python train.py --encoder_widths=[160, 272, 480] --text_encoder_causal=true --text_encoder_activation="squared_relu" --text_encoder_qk_norm=false --momentum=0.85 --batch_size=64
Rows from block 6 of the text encoder of a small contrastive image-text model, named by matrix and row number. Rows with one number belong to one neuron. Each number is 128 + 32 x the weight over its row's rms, rounded and kept within 0 to 255. All counts start at 0. Numbers have three digits each.
Before each neuron's rows are labels from the 100 texts, of 14976, where the neuron reaches its highest value: "fires on" is the input token at the peak. Only what is clearly more common there than usual is listed. The data: photos with spoken descriptions (Open Images, Localized Narratives).
# fc1: MLP up (text_encoder.blocks.6.mlp.fc1.weight, 1024x256), inputs 0-255
# fc2: MLP down (text_encoder.blocks.6.mlp.fc2.weight, 256x1024, transposed), outputs 0-255

fires on: "here"
fc1.659:198112140155119159152205127130146114145110163135117124122125136143125083128081155147152129091113171115145173081118097117109175143134177146110115107173098130136124184117111212168133141125147130102153151122086143123144176104161124051082120169119094095060112072110084129183120121125103071173142106144105113184167098169138108148131135140153139128168086147152108114075122188063136090148133132162125159178183164127118075085168132167143130062158165200135159038119072100134114116131090091090166191111134093133103133122141096087167162164123088085097159176126108096112154105106165171157076144150174129175135099065132120102066144110127149150195096096090117172142132090144155191115130104099088084146127124184110115118120152154107143123099084160165150074085126108108132170123087177
fc2.659:114066124123084149134153134173174110155124110117108123136122128120140178133085115113142134132197142146143168090181117127160133162105166119092120093149200089157124151117157161097131169163116151178069135118128086128121156119136082104089120168142138133083131145104085180138171182117119144125162132118110116115176081158171132141157124170138128124180149091122141125116140110105126138145130166091156133144141185062163086125148179110109129162120075169123157130131109118134132135095115127120154155117133155062160128108207054179158147126159166137135159087084137133146175141116091113162060143151206118238092120146074188141076130095129172121207092113087144174063092166149107158187192126133098100126063066143112128150196162122157112085098168071151166169131131129110120139150197142

fires on: "blurred"; "blurry"; "blur"
fc1.634:163098122116105119132072123173204135145150087158122164144095119132109102135150097149101147175097151145143127087111084168150104137147170141104161099054103096090135133173077125134124152157072118125151075141106160138096119117147125078090134091124133114078149124039107147110097147115068184049116090165162185074128152115090144089143126076087163126156108124113142139118090134144148076140166092116089115129138055072123122115128101144094130134145118221106153106126108133132149186107121122193097152147085176126166146156130141129114133097134164142146173063130126212120150157159088137191112107135149118098122147113151087163106103191195169040189144132062104122109120129157137110142117137133095090150112046182108170132134092182158179114145128119081195124124139144143148074126133137
fc2.634:108104106129138145154158181114140159046124214117129118104086128130117129085109166141120103063143136184133159119083144148164149106207136164150129176194040180144139107165098083112157111112130080201115101139114140138148136144127117073075159138153135190148098133102170155142097089136117106143151149168115155139120125080110028077107171111072118117028147088120120109139138179162191137134105117126144160089125104116095130161113126128126122180173169113115118192146180116164139132131115103153137101078159147091176127116134163131156117164164143126188131092127144209142140178116158077075169082140160117176136091107131142145139073179153158097106121123116128121172101166138106132192130059086130139181164132161162127136176114140132104141149109100098180136164096124144097133115088125

fires on: "mike"
fc1.537:130132100123133147127028132131188108165134083140115119126134137163163161122141172102108092107123119116133101134130132136096153128098078124157126122173054163117159077222182176120166125104157169142121113129201092105108131076122197105157110088141125156117150148134119076133128131136169090130150147113113098124126095171178151117157111120126121120146128180089133137170135098126082099084127165081149132115130096146113107099038132188132058168164169141131122124142154126076183146143179126092157116144152108144113137061160116165108094159144155051118085153117155082134096137156052110146168132127129135175123140171099131205157106105110102138143103127129122135182165146136180112172130160113146102163112092114184219180111140168082098119122150058166174122115091173110130204071079130
fc2.537:103114112033125123103130164201114094172086103130125074135151063126164145135099173163141078158065176142111122138126095147156110100157115108132175140163115160139177183142129184114123107155135121141117102160119147175167155095142126166118131097135095154132111137135115082096135111147119127136154132102163238118168148128123066139070100106160155168175131107140145089179066024120186101162110138119127174108044181097165152131107181167163184145180120153148150090093150171136176119176145085090103095072119146130169136151159137134149099153154071100144127111078081126106141172169136120151117122131094149145140063144153098116139133098111114082106112118104132085157120154108126180134122145168098153119101137131122114090117080090132050037142130097139123059131122113131092138118164113

fires on: "mike"; "empty"; "elephant"; "sidewalk"
fc1.678:158114170087118152061090128067106155190128052143137140145132081132144140129170145151156096112145088078167148077092185186142133182096191106111089102123124158173104106181104140101129117067066119117205172151109114140139170148155143067126161138134165123132136143119080077122223115156127152083116101133133156152077108129102180096163133134145142141162123123114137145172127122122104156114119149101155129119135137135133160195099149139163173122101156171139116127115083102106071132139072131147210124120146140147125198129143153171067109170162180132113126159203119131069158147138150158107164077136074159171158141145160143161119128198168140174136109113066115107124103134154172090140089111159125103091157088148162083104103146126135172200139135078132125127145144113179150141073099072
fc2.678:123115128145114128106131087173113189165111117148110090158113099101167158114078110118090132063112142144168082137131145137125118089165184070124110087120096081098118163152112140155140120129183155111123158148122151100087110126080202097185081155110148154070115122174147107100089133112055159104017082178095221074080171165107125138117131088155136111112129113145151116124140144168119170119087125191101139131127118083126079121167138136120162114171101119110113154108169179113154117102118102158096097095048183151117114110155098134149078111120191145110182162138085122095135090087144097172153160156099099138112147152105117132118187123108189160068103208102075120099157110170113126077138153127152137157152155153106114110118159118142141147166158140030076116146091096162152172114135136

fires on: "blurred"
fc1.509:113169129115140105121102093109172150147056104118122104182148127123157068138138131159127129105111045084128167106128144164140109157118081129138095175103088162085089090174109074136085108146119125143159155100144159104089208112163136108113114108121133104081129184121200121079103137085140165152099070118119102157136147129167143035138105097120098119146115111161141113116119199157198139133131090085092092172123130109085141140131141062125128127102121113135145115101119130132142090085058144167164093157095168152153129134154075087125132146114124091149129133152136154163181120128174176108202088150178079041137094144125147162060127142183161080155115135151109133104105133205082172081094140140067148158134109160138152155130139122175172089095099149067102122131116097195143122176089177
fc2.509:163123194143068154158138211136165134124108075162109128158097110155129192089129137123139178144103161153149107098125135118162125121130150128162130160186137103075178134140132157180126170156155130128124136140157183150027123124114093080122186169130097177183138124110154132162096121097123117138148107135107170170147112158106042090075150120104093109114190104085097088147103148174122102081142117123121172110169152117125109101102132069115113121086100182175129160112141117050127200099157149116109116107113155121182091170086154074104096188123138133120142146140140120129131168129156164104109141155126075177191176158188088165093169086198139052151073160177108100075134148113148103134139057154103120147141124147106177175111081146118142123139153129145170090101114119105080148140136141

fires on: ","; "boards"; "glass"; "on"
fc1.176:162140125175140146113138104120133071121132099129133152120138092103168164153162168135142090117164155133178084119079172093134069132113082114115145137081118109184111144110128161129135076137090133159153063110114130123123115108153141123107149116140115068193092219142146171148126175138148119137158117148084096219170083086146101087135127117111124155134115146099175114095193184140115181181124120074201111108140146151110113160105134114158146131157095169163124124143113143110170132087156158110169100107153146123093092147162177149106174072170232085151085141122143124160148152125100087097133138113181117182116098080104117108113131123134160095134083123127142082133104182035120134144190127165145076111148115117170110158217147065143153152125172149088153149101141210116086094169134168
fc2.176:169119154120156104170116085164132130093113175125137079134155125076135144160151113096110138122165211103175093184124117113109135119067138093129100093094137081175153171130138202102157097166170138094118121111165096163129146123119156113116095173138134098104110192125151160152089179086140163136137184169052101170169108071090163113099119101117067100144118145114132112112115114098081104108085118138162141145135149177147103158140206069082126105160107135106111099161101186120148122116172133126144142140098118117138092128064162114113158126135128113116082132121158139102134169149153128161105228144179152185183139159085133096086148138145193141193060135096175134163130205145198125162161113129143142085174148141126118140158071142133157172116163135111131162147156114146106130175037178

fires on: "of"; "this"; "buildings"; "skyscrapers"
fc1.564:084131138118099083102176170115116159116171121115140097124123125188208132111156076073127125123137159080103160087184131103084164174115135112158149173158107117118154118150098119113166109171142123113172063090164117092075139183109116153111117137163132159109122102153158144181201164170160074179165148129189116132184133118134114106090127115130123099167122111150167138115141140112122131094114153145085141177073108146141112182129163164148092119135153126169161170056124079111126133125167162192176093125084161108135190153125075160110099132157138173162151120139136032118114092110099152177182113046093089093165131114129134114073075068096132139099077130138144175079105106171159114099142098200128103086137176185084082137147083121109084095097172152154150104116104116090119139126131120
fc2.564:109138082140151119182171092069100140103082128121039145178094123080185170091150199122179102126136153131155113161148119096169139179139106170183143081077128158155093042064126139119142117097113153097139153173110117116133128053096120126094090104095130108141089161166142144092103118108146114134178094072093097210109154154151116093102146134125113126137123123124146186130113145095098170123119094149104128129144165071147089136138111090160085122125122133073130157089099143121137157096129089115083121130130092130161077098081181131142150161139131078029141097110146160163147138142068145122140118165129158133127120161128149107089084117134184176076062089103099132108090149126138129140074120123085104096117102094112110097139142091162112113102145059230054128109085083153112119130109083

fires on: ","; "spectacle"; "and"; "<end>"
fc1.303:111130147079185142170129075144160169138178116133125160136128131157163153131048126087183139119109143108098108089111129125136134166138147124119137102125101135130127166126067120146093161120116164092069080096149174192132076104143133150099083118133133094175085147128114139096124149096139148141173150115142169156121104149115098136182088129188174079185147132167137090171129132115119094120128149098090124146099131170108052150109145158151057126165133137179115119113102089089141182144132135124082147114176093124117016158184061120119163126112118095146196150106145103147125151132112094041063134114140191115145120151142141120065156071135183122126098089142159091247142121098089108099146125170121088131097170165118119105070077191147080127152128112113157152138170125166107134140166141
fc2.303:100134115206085152080130108131128055118088165147140151146121126133160126094154146139118132118077075132148097144117119167107115099140124164084126154187166170095111145174113138114116127168147142123108114096174088129106129086178151121110146064132099173066132169152090164159126149114149150137088107105135147092123099127122064129106117127196101167105154173107152126133064102128182125117133183084149079129158083119141111142165159129109106143083099146156193156129152132075101085160107106096090175118159171121062182121074121078159127077194092135158161162093148196103145141127016138036097078074071176117073133167136162181109070116116158157104134096096121135162123086125130102104139150076152091135124099130149101107111121137120153095147068116135128087097090119135158090112095083

fires on: "blurred"; "blurry"; "blur"
fc1.696:091126104142046163141151160137099120118099098090057117158120117117165056118105182126120158149116095062139108124113072135141156124104077146203145114123045135108149139134102102169115093145132100110164145102138146128164153148124083112123127102129116139076157120136108157070151152159123132145095075127124187170138157106123016100143121104153150140116118156145148145150143166156155094086096130117103155144155081143127135154132132067108123094171128190118164147145088162154109150116136154132160128166063168126173166138142145080133103161106111148157233132132139175133177055130158131086109149096194115085094134144134141099051109174183148067157117111130126147134064121125169204079096146181107119123141128161090100142107075146153166115081132093086150140182071151179130139167103123
fc2.696:210135154134114152132165157192103138108202127094098146190185164128173127082169128091180149123095100149093126126093171091135124065174146100137156170137132123140137115120147122114120154180122117090087129121142153076106093131115091145130125163188145210166188064124156166084145125125065066129110127140099128127139089094139061101134147102104135088099145153137116135143134158161131106130110137118171171122063133106115079134109127077095101144102096122078175158097231132091101119156178152145109103168102133093231102184108143146138096132162119077137152126066094151066117142178171105149147127187109107157157146132141130157118097055140148122119148108109128111156143138142162157146184123110183104121112110145117149168136108107115149159105159170084162108091162084127106191079104077

fires on: "many"; "can"; "empty"
fc1.635:109068110143180105160085147147151103129139143144073088082124206072212129162053158119120121099145103173183107168084152127163088130076080140109103109074132139175116131120132145068166140132144110141060137128155128145085115181154104092141074162130102160108167149112103118084125188122112119084077113175057182100126125083087119172093198114146137108131131154121143151181042157121146120116148130169096116175076138131102145163070144120133156111148167079166154149169118193123124100125186145161141113088077118132110128119087109170135089146158144138171094154110140205133156161155121173125146073159148151162143098123158115118141108173158113099127132129152146102093131108110108111216160108092085088114190148140146112121137091093103135143109087139059082131174149145142132165109113150
fc2.635:125165117087112146144102180198139201198147098134154150046114138106113120062166143107167144120134177151157111119093118135124145073165191175096141100136110079098122115136112097126140097143133083155117111139141158101156140142122175128148188092096106183105138129149160165161112091108168106148178095168081129101106086067177106170125151111133163101125096073092129110129132144198116081136177128124159106065161130129144161148089099160106107115056101177092104074084118093117137082140134133174116145107136111106137159141121080146128135152131143170175158113128153218100148121110110122151113115162101091133215047163082053218109154132133120149117084151123139153094197154138151086125122188151130160173139133124148129131145103130109107130170046155123116137136154145158099147131069133

fires on: "wall"; "fixed"; "big"
fc1.571:191107041108110125081141164151148120141074120179146111124148142143131145129079124115194132131139127190116160133170120207128106070131152089064117103063155110129158095154163128122094121106150144159194067101106153088131124142172119090074104126104096171123144157141115098113093136169065148095143108121110108165100122137154228170110122125152135113174123091135124123073062099133112196094146143115071083146165110090123197116040150126134111113108129141128155149124110162129146148139137120138168168119125113139127148185146083135138145126103124121083139175080146152089142232141096149145121136125129114099180119052136199120069116122188122077134085110138166195135102108126096185110140134168150153101138189137143090137129133173171050139119157101124129119135148175159151106136118149
fc2.571:167151048111135150155091095110192153105138128161144085121116182156122103124109159091124113112102069162132076173036129119126121163111120103089125113087174192117105094138137105138155130124093113095131136161109099142131117154138177107167110111128052140125111105040093079122114141128083113098156121107100165132157114092115112161101127142109079074083106143143091125085132156124089081150131148130133143072174139125126062128133179097101193111123153175161120169110163176172151151145131113160053158079090144126123095134083116129129114118133106147171111090133091107150136087139109137099110142212166167139094119155105188153105115086198174112091121111209104093128140168115148209126118136119104143096142117143139125136183121180126175038162086095089099134142084072112113153138060089

fires on: "blurred"; "blur"; "blurry"; "rope"
fc1.676:120122112163189142222153094135129135116111120078106137154130144149151094115140166118112139150088124091149107109073160126124109128119098115179123069109113167134086103196124084120131141142098103103151169142088152114130162140112133159121129138193160159093137116175153124084121074195166130162135118120174152123157141127155115051128133164086149142138096113183090145076089181169155089126143106145173138221076069142164155078169173080135156065139142168117179134130105132126162123095111199150135116131103184122127121163127081071187134169139156119125167137098116163141179112116155135162152085147124145071157110168133129149081127142123168044155033163183113136083074148146150140021131121116113106111107137176120146057125131139160145104127142091092104152115112077111105119110120105
fc2.676:182058121126134044159124100126136150137145156082088115068097108153163105064115113133123120098127065123156112122109128076151130125202091121089144105172175129101148141148198196126129128115149077100112107115146130098128143153103114114079135157117061143141135125154089139062110073130107080200117092195113127138137074114105048105152163115117166126116131070117112161142099141171140121102143067164143151133122133171145142100215136144133119081101104200142147139125155144076128154165182125151118141087080135100185097137077182109130143160126148124166133129074130121139088117178177187124158143089103128125153161131146178150136179112155130135186119110191101105177106129137101164060114161081150098111151164131103129150105137103071200154130141186115189087104133147148092116122107147

fires on: "blurred"
fc1.298:156175113126125094166139136132116074150078109095083083171135099118132084143135126103142148101119033081119115136137093191109111154133085138178112159091070144084097120096135116103107130089186067101164165093103089142170116099148123133157136129146151100133108142106136123098130122148156162126094081127131133180112144173111108063112102126091073079123158149159144139109102181128135067119107069130109115162101084113103145108101104100082098140124105148129177137155091170159177116152115149135181079225119174162147121120115082147155072167132075141135120176156132124092168069108117163106137112094141136091163097140110139186073115143210118034125115143156060141136035119107105082097074144147081121134131114213104155162171161133123158121113121093109082130099114078147137091166139140
fc2.298:133134185182138153159098139120142174164147126165154161119146150129141117123141162126119162099105094173088141159134155108117080117176125102084162199192164118130152081195123128103175074131152105108134128179146110109121103084187121164165195120099108185115180163132102151169122138055087150155149089163079164176169140149095045097127146158104077108116142182131181154128120096146123124128133148046132198132120164110130174110185170112156141143149112128144136190159133131070102146144108151182083135135121107064198064108096091148192144121114193074138075086126109107155115147130123144155135100160190052153196157126189129095071152127099146110146108120113080142128149166134177127125136154161133103141124145137138119137128107160139145139156091209134094115120136101093133149107129140

fires on: "platform"; "pavement"
fc1.762:194131103123138132123090153148114110150116092129101090088140128117081072146087107153074117143087090133157135141158116178170121099142156115094101098163106165155153068112132150105167124105154129095160141040118126152078088176137173138101112074075150148136171096134055144119123130051106172193120107129091114179110120121126121098128132140164110091092052185120166116079113052087125135124162128089076164131107092166172182087124155146082078119155102158158082149126134148153102096186120067149105027134142194120148086096107087155113135095130155176165110110161120141075131112142167098113122172127087178122089119172111125132105130185131131130142098130156116139117161151130109147135147129139161121194158106106075136196085098067114112138100117077114184144066113123134130187138150157
fc2.762:109140102188191129103136149083141187160120148139160101070108090131134159134165078141140123122088111115159096154098093104121052087140104075129120095154097062129161186099122154128096154158130173164110091127115110099133235131111139150105174100107161136122143156185117109129075161142170126120184126090132125110142078103090133128098166186130176143070133137156119115110131139145133178104103156126095150121114133156101131109138154068126114137089152142121133078077122230081152127156142138140141037058099096144126104171105104109135082109134154136133096082129113170149122129111146130196121155130161131144187104133140103195159145095143087159108175130088075135114107098110158205084182065121143180092148122098130146073147136128127107115115094072189050131189098108132121164111151125

fires on: ","
fc1.72:131126127140119142106096218092126154146082134113051133143097167133103133128111152124185143141194167082138107117117117130109155112147152108129165120119140105118107134148201061163074047140094123133119161081073135167118107192203096116125160080137119174149173105127173081150157195125123074191110172146163086148154164112166118128143148129210140095133124140100197088122138131106121127162123073111125087107108093154128139099098146109124083097105117192130116141164090118104133116145199142161130160162129156138158221156162125154110154097118112182132155076122130161122142181116135099107169126089097138124129173158135140132090116128138165123103084164123102191186105087120126154188109202171126113143092148148072128196098178149144166154107144155201089157174107160145144103127142126
fc2.72:114028104100099135119139177111116080132096165130105140144149136140144104169057126107134129059091151074101171129146136191096152089130127112078130122043089155115131103164147086106201147103102131129098066149091161138120087130144111155092130106117123166130051129095112152108064098104092124116156108109106135093157201125084158127130131082110119086105101124140137172157116192110133111127164130112157084114138152139104137129107178106125089126163120100129118164139146152143079104098171144133094145098080053137114124117146122137155102170068176109133124127167159077084103057181141146108083233056153095126104078164205154139093125150101130039164104105097140150115110169121196099106100115123135147112168136145119096126124097117140152117082097130170131104094118164080130106190139131

fires on: "here"; "zoomed"; "standing"
fc1.525:111153182104085170074099133079126108132065111141153064090120175124135145146141130138075158169127117120125112108085100081082108110106160103196089112127080092085111140082149144127053131080109107166145108119151144179076171142103174094116113131059142077138114118116123141139141143121125082212095157127089069139108127159157110121148091113105161134093165126147142129183096142159095122157114094122149151127175145198080126119148145137156162109079155110109118182116142115101136080147083076109148180136096179110094102118132105153184118211153134105132140157159127120150166113120164158168168093172130158132113100186098138172081124181152142159156111119099099184096113128135091161083136063139097160180146205169163147130162103152127183138091100123112150096050115077085177079123165149
fc2.525:106163169151163171152085127140087070119110139169163142138187098118177175130166067132123144106085143110115136124168096078106125188138154129146089130037151081128107107130136136130132144107147136115109088125142114114169065155096071117082160080123153150107095149187085116117142072143175120145140137114122174122130092086189097160119155122159056125124160172103141139119147091111078162109164146176129139131160061050127132149110136106138089122130175142082161137178109115105125135177084138205109119106160139103107133126140127109179149132108075102182048157130132141080149176124084153154146112202137117142126089128106207120101100138166127151151194162102128109132151116133122127102161090134111165202128083142028084131123133108136110098134078105203105113068146084143165151138141166

fires on: ","; "shoe"; "jeans"
fc1.292:127104134149149153180053131054173159163102112114102184127146183124106174091203115118120134149114093152117118126129112160099125114122126141115096138133129092094155072102145097150150111137134153131086092123169117084117173127142126101167118104104144097094145106107062133128130153090148092175125113109147094147142090119146136104132137108141139118145095133161084139104183124086092116170140120158123095099160160147142096165076092097110080071176090104134144175142161102148171126162130076137107152134155167155158070148146129168110150180149166219100163082161094087099086132162109109118180102156122123163158179104134129125196106131103189157122138108162151128255157087155175094154156164142143091121078118105107160135152123192111106109117108222053080086100168166131100146173149134
fc2.292:120152105094119211162124173157152158102123096100172075122106135139148113126055100137180139094149128129130143121088134101144119177143129137119098124117108112091170135133140140104137106127089123105050160150142109124140162173117089163113134121127094146084153168102177155113146138135143217153107113159117139167099089126097084167133115110156132110180182122117093153142140070173093068154124071144115140150126130128115159119112113184101162137131121051192110055130117094151157082112172099115061132084112061071164110131121117165157134126124127144148141107167102087162094105127126124132000132179210128124167077213132120168113082090188157117191102178189102106153173165091178140106109118101130099156136161178130130115108168092134112126126154121123111140137125070129118123133128095

fires on: "blurred"; "blurry"
fc1.475:119163146115125147202142109142114107120115087162106140116101163127154084097164151153123116074143122137108121111115146158152089178185058114088104141109109154122143100117105114164134117117137136128180171166100147143133135129105149139139143056125114144041170097189201128111179128160152166114129085160105146142181132132096100132131166096116099133093141178180121160135091169137113093108075134047146152158118110120115121147109116085114153107088166131128131134168079144134127119116068166186131145184087162151168101098148079154154093072183118116130169120128168180104170093153116164135197132092142120076174104152137067176132113167175142060169127093106123164142114151132167122127213189127158114190105028185104162147125085133138138072094156141119135110092121104192110132155062123
fc2.475:172121097090129199143142142131140145053106141154038121136113125155156129076140140107111156162145101180155153121086128099088137158175161094101185139152122152066126093150128112157159184149133165124086036156160132155105087101141135141086145126134140202165102138140177152133082158171127129130107153116098107151152066142115163079066130117107122153058097169085129140156130163150134170143095125127209182109161074173124109202149140125093156182151131097082116154143126101084085162112080128170125108146129135114120149144077130109166163087052094129153135171147106183121163118136107144127132158178162109180127158116129151062130114213145143132183133110175108075137184102148158187115070137139142156132098149110142185145146175080112123124114149180171121142146136109159107176137128137

fires on: "five"; "groups"; "band"; "before"
fc1.446:154154152125152088113095191121121110190141084100150136165117131114132123153130168119130125097154120116113104187113159136150095176110124131084147180168141121069113075102165061116132085083194126141127117085169134141137143187110126140101106112103157091195169158071110116140124139185142111074154120086090143157122113145113147166107115179124115117112197098145084129180098075158169132088159128129129208130119150182064135130102102179123123145164110143115171181146148108064101130161134030138163157147158160125169064089163087123139178139048057150110139166156107135147214142145123100144204125129125102125136137084098148120134108157159150131139112134092119120046162094124125045119117076092154104110139092109119124129168167113143128132130131177130138074158124183144101104161090090
fc2.446:147109129163093155087172111130144127161119200178086114158129115141173127134149077197144172078086125135148088164184152181081065170127158108116121079100150111089082078140174083151103135150168103119137083095108146116155111128090076110179112138151117105106163153159112147146128063136112117084109122119143149120057149102154158138124115142122108142145128114205141193197144078091089171135176122138109110102144110090160111078162100165102135119144113107082140179184137140064124148226140057110138109099137173090151099083149126123095126105103141145107116118100123147074140148077109124131137136097110175121145122095110121175221136101124113092096136132132120122075112129154154106045151090111063098075145097136114191122135126092118106157097114097096111128229130140138077111112161123

fires on: "here"; "painted"; "earrings"; "highlighted"
fc1.640:098132102109080155099119070151150156112072166156052117142119113142157144111112090087165168121090117065133156116073128088110137166134119155123131093096079116197134182117154067183102123058116150121079182169176226083088096176116127130126134111167179146120101077117101143157127130069173088071167091114158134169160100119171085075152119142146123140132162137113156078130151147110120135137083099081135130081167068152131137131136110120104112083153118090109115150144092090132162110131057100155131115124152091100088064163135154131164088176148143141094193116115125144188167119097137129131101100083105134123095135059143145148128151078111158074148122125146116122170060100124073162147186162176148106116170102155122071172143125103107146141092070154139090123135068098114151145129163094
fc2.640:156167123080131182110096146097167149109111143087154092130121155122185137159138127122117106135134072148141105165162154129162128146127114081144098081089174068073085121132189200107142147144092126118144120104134066122091111114142170149139137217111130129125171154136148170085103131168116200150127165090154148093155142104120091182184082080108072092119098081120123103109153135154108163106115101092078157170096219117102098102154181125160131154123148119157091093113174178137098123128128104164118069169121142090168122091240095118127149117110193154165054163136110135134132127110180163131073078162146089080074123098076117140122116139146106112137125109099172176097103100146121099082132199117080122087104112135082154108139046136186146152122118107164107131117129134157137134144107152

fires on: "five"; "words"; "faces"; "ties"
fc1.301:150195136115126196145106151058191141117030125165195129127140137137144095164158108183140129187144078170163142149178187129094069108101141140102145130140126173087169095105156113094121186089101127108061169168132151099193164111084135138099113128166096130113127107098118112142178111099096107116129123103111153183106109116178122137130184082152119147181141091121136135172143198108132120131141148186172150097159101162085153107150111102094174143077184187164177069121147101152161121126175151145121169129057091182102134122129177110122133115136125157127125165134089137144113106133114158112103142097102098099089102145096120095127118191153111142048104121130097136116156139152138179120188086160154126094104074205122130135138167099090115148137106213102102120175100105133153090121159132
fc2.301:167077207109134084128035140146120179139157126164117149078151186140122057131132126192103157072115172146134125123148119121158128139171125166096149097158201103119109097089105098134129099183160109165141066134185161157172110204147156170095151099105150111146121103099144159122203139103093131102109168114160117139086156160140179093210156144112122142093168099126073135138099093137091161093116145135126133075146098135096150096150164123136056093120140075087154160134121086090119122125096110118099120109122104099158122137145134168157134127177120117106191071175182118099179067103106150141159136086143122146113068107144109098112127108091133165140155126118140081158087144058168081188159181100107146071104124078167164166122107127157103170113094138161177121144149140088139137183124134

fires on: "many"; "purple"; "walkway"; "big"
fc1.682:082088127129148118107072158158114164099157110181129116164134097144114105142173121098128147120183100123076088123102187098074150145124172112144153162124062135100136148118134209109116094101102097117149119166035087123154088139138063115130113117112195131120078117159179161156108070074156099103153100107139156081115057043133096135160097112202113094125088128178160132132134170130157117089094148114147120113171121116131215158140140147075142136152157093097153172104142137127174118121078153092123062143136180112164133105145101110082145073153144152151132173099135145117132161139156120125070122168178171076084115160128121137188113153095102170163098150194123111071082103087072138134065165130131135130110149126136098136156167174152175156134110156154100165093128109149119145054140138
fc2.682:145112139166095138083103160135093092152164121075130069114160071112120222119123091126162098181091093066139079150075115149171130116120150138164183094134090131148114118074178194083105141183077160163117144160080126158104140164183162145132146140106147105172137156136125110148164111094136067145136134136085105153118137133102147103166159074139120114112116136114162127083190137061119127126163215114069121154150139152089106149132113156202126145133131150150198120104173142067127141089157151124162102123117159071084148166172133163083102158120065114124118103147069107176152145099151160100129108139090132114147145162153139156104095216132082130150153110104104157119104101149126165121165144064160166202153121099158173111190111125179167180152154125134103118138126168075183123117117139

fires on: "five"; "can"; "completely"; "ribbons"
fc1.605:134125103157073156164105119060100097088123092165139124144136121152127188096102171092054114117101159170129161173189098182124120125133101138093122123150113142139112080135158130100131116136146138126123194105160101134111094104183183160095077125160116146173147139179112129146095167129103143141139143149087105125100104154109080082134136123106166176199124134080085104110169077104138123129090152113144083160075126090119184074077115131132094095139123133186164188170142149145133152110159051142161124086060100132166149128090156108148113150180135112133056134130116123100144168044104109215151126125075137120142146101148123111138178188068175125076092126137130154117117125071100076128147117154152119105158138027123074150156163147133070077131099152135101135131145080127155140081177167
fc2.605:138076120109154166096112111070103152158074123178147122129104161129158129142110124084139147142160129149104102164088130164127163128152088080174110097116109128111082104175134167126161145177148128160111123086087139132191109144102156153059138124123032158172168075142075206139155137116070112157087181107131159135113168135159102109083097131036125174099110129123126184110137077066122132067111149138132120039154110095101125198116143141174151158132107122204107142147158118178100113169151158139130070127139145197140048138163142110043105124114090152141139117084174134105164104106097131162123121131105185112139151147168142166169137126186137074147114089134150127157107094103202162089088105138094123101172115135109063098140142155113141130135118125099168099136172100141129150106163128

fires on: "platform"; "words"; "divider"; "on"
fc1.436:164089109109136097114068131078185073128097134152066108149131120118179116173162124129090118166113063081153149159185163128122095100117164121103163119205106177079163120177098177089091120079105151127131129091141137102093108085106131125164141113121098159130088116096100108128134139100145067131135145118134144132141114125202149103188112127063138122168085130131160156124179169130140134196098161145143102049160071123114114110122117126173079112103111125130135176110119093100163152109089119105179091101191158122124134085100116148107132098160100089083129161096112110096165074139073069151130170145088100169136122141115111100217128177168136139145146137140108110170177136200153047183059117128133111131161177116177102173047133151115085068126120091079113147130112150127130112153128128
fc2.436:086137145140073121115145115108113169145121140094236122161144105123135125105165124111071134126132129169114099096173173137132140119147141092170146103138143131139090163193130144093141174144141102101108151114176147116089182077159158121170130140132111147098112109146137139111134117183135142085044187152097173187142147156114104120117087158165085130112159119095140111107123115112150113126097141066112133145109079120182123080134123126092106186157111109128071068127122144164185128085151111107120175118083095082224140131119112058068089110101169125148145125111046128129128141114192162081206082160188098147183086157185128181120206075173140127128188154118121112111132131127119136097134153163144138129130165174095155169106143121146155181173143116130177045169152111124121127111163160

fires on: "of"
fc1.79:139036127155067118159139139104115109148145108170139129134138161147158137187146149166110091096155144142140093140168128091135063151110097113166147124103137112122155117145173128133131184160146125127086114108152161062090109135087168162134118133061131199090099151072146116205114203191133175110117081158143152038111136120115169134119121163159127126183124153111154127121064139087162148113033109163080126109121136133128068107124130180112185076164177092143109136142123149137144101130140147153133128121068136113150109176129153125141157109162179114158118143172127123111105157132119155081109133120122150126136110064091154161099120107114160176130172136091110171135043085210137121112165134130193217128122152125081065132109125160118137130134195040120109152144166101156115121160161110
fc2.79:137085096095112124134174109075134152167141116096169167084090096145122116126177123125062134181166136118130148142121215091169098124106113114120237142110134098114129180169107126123138093142142159202167114130079160109147068103199140089126127144083103108169095170105143115088106105096112105117136132132098072113125165085137161095112090091097133123082104074057136103165043130166083138117095147130122098106131145142149169142093121192105112141109048142122145145092149096132178098148127125115137142063121161107113096148091098155139107124060123147135153071132115127156225117166142141132139094114227121177118129183172155141116169126168181099142059097176087131119147103136148123123074105132095151129125145097179132113110083135140113093128100130124165160152087113119146111113189177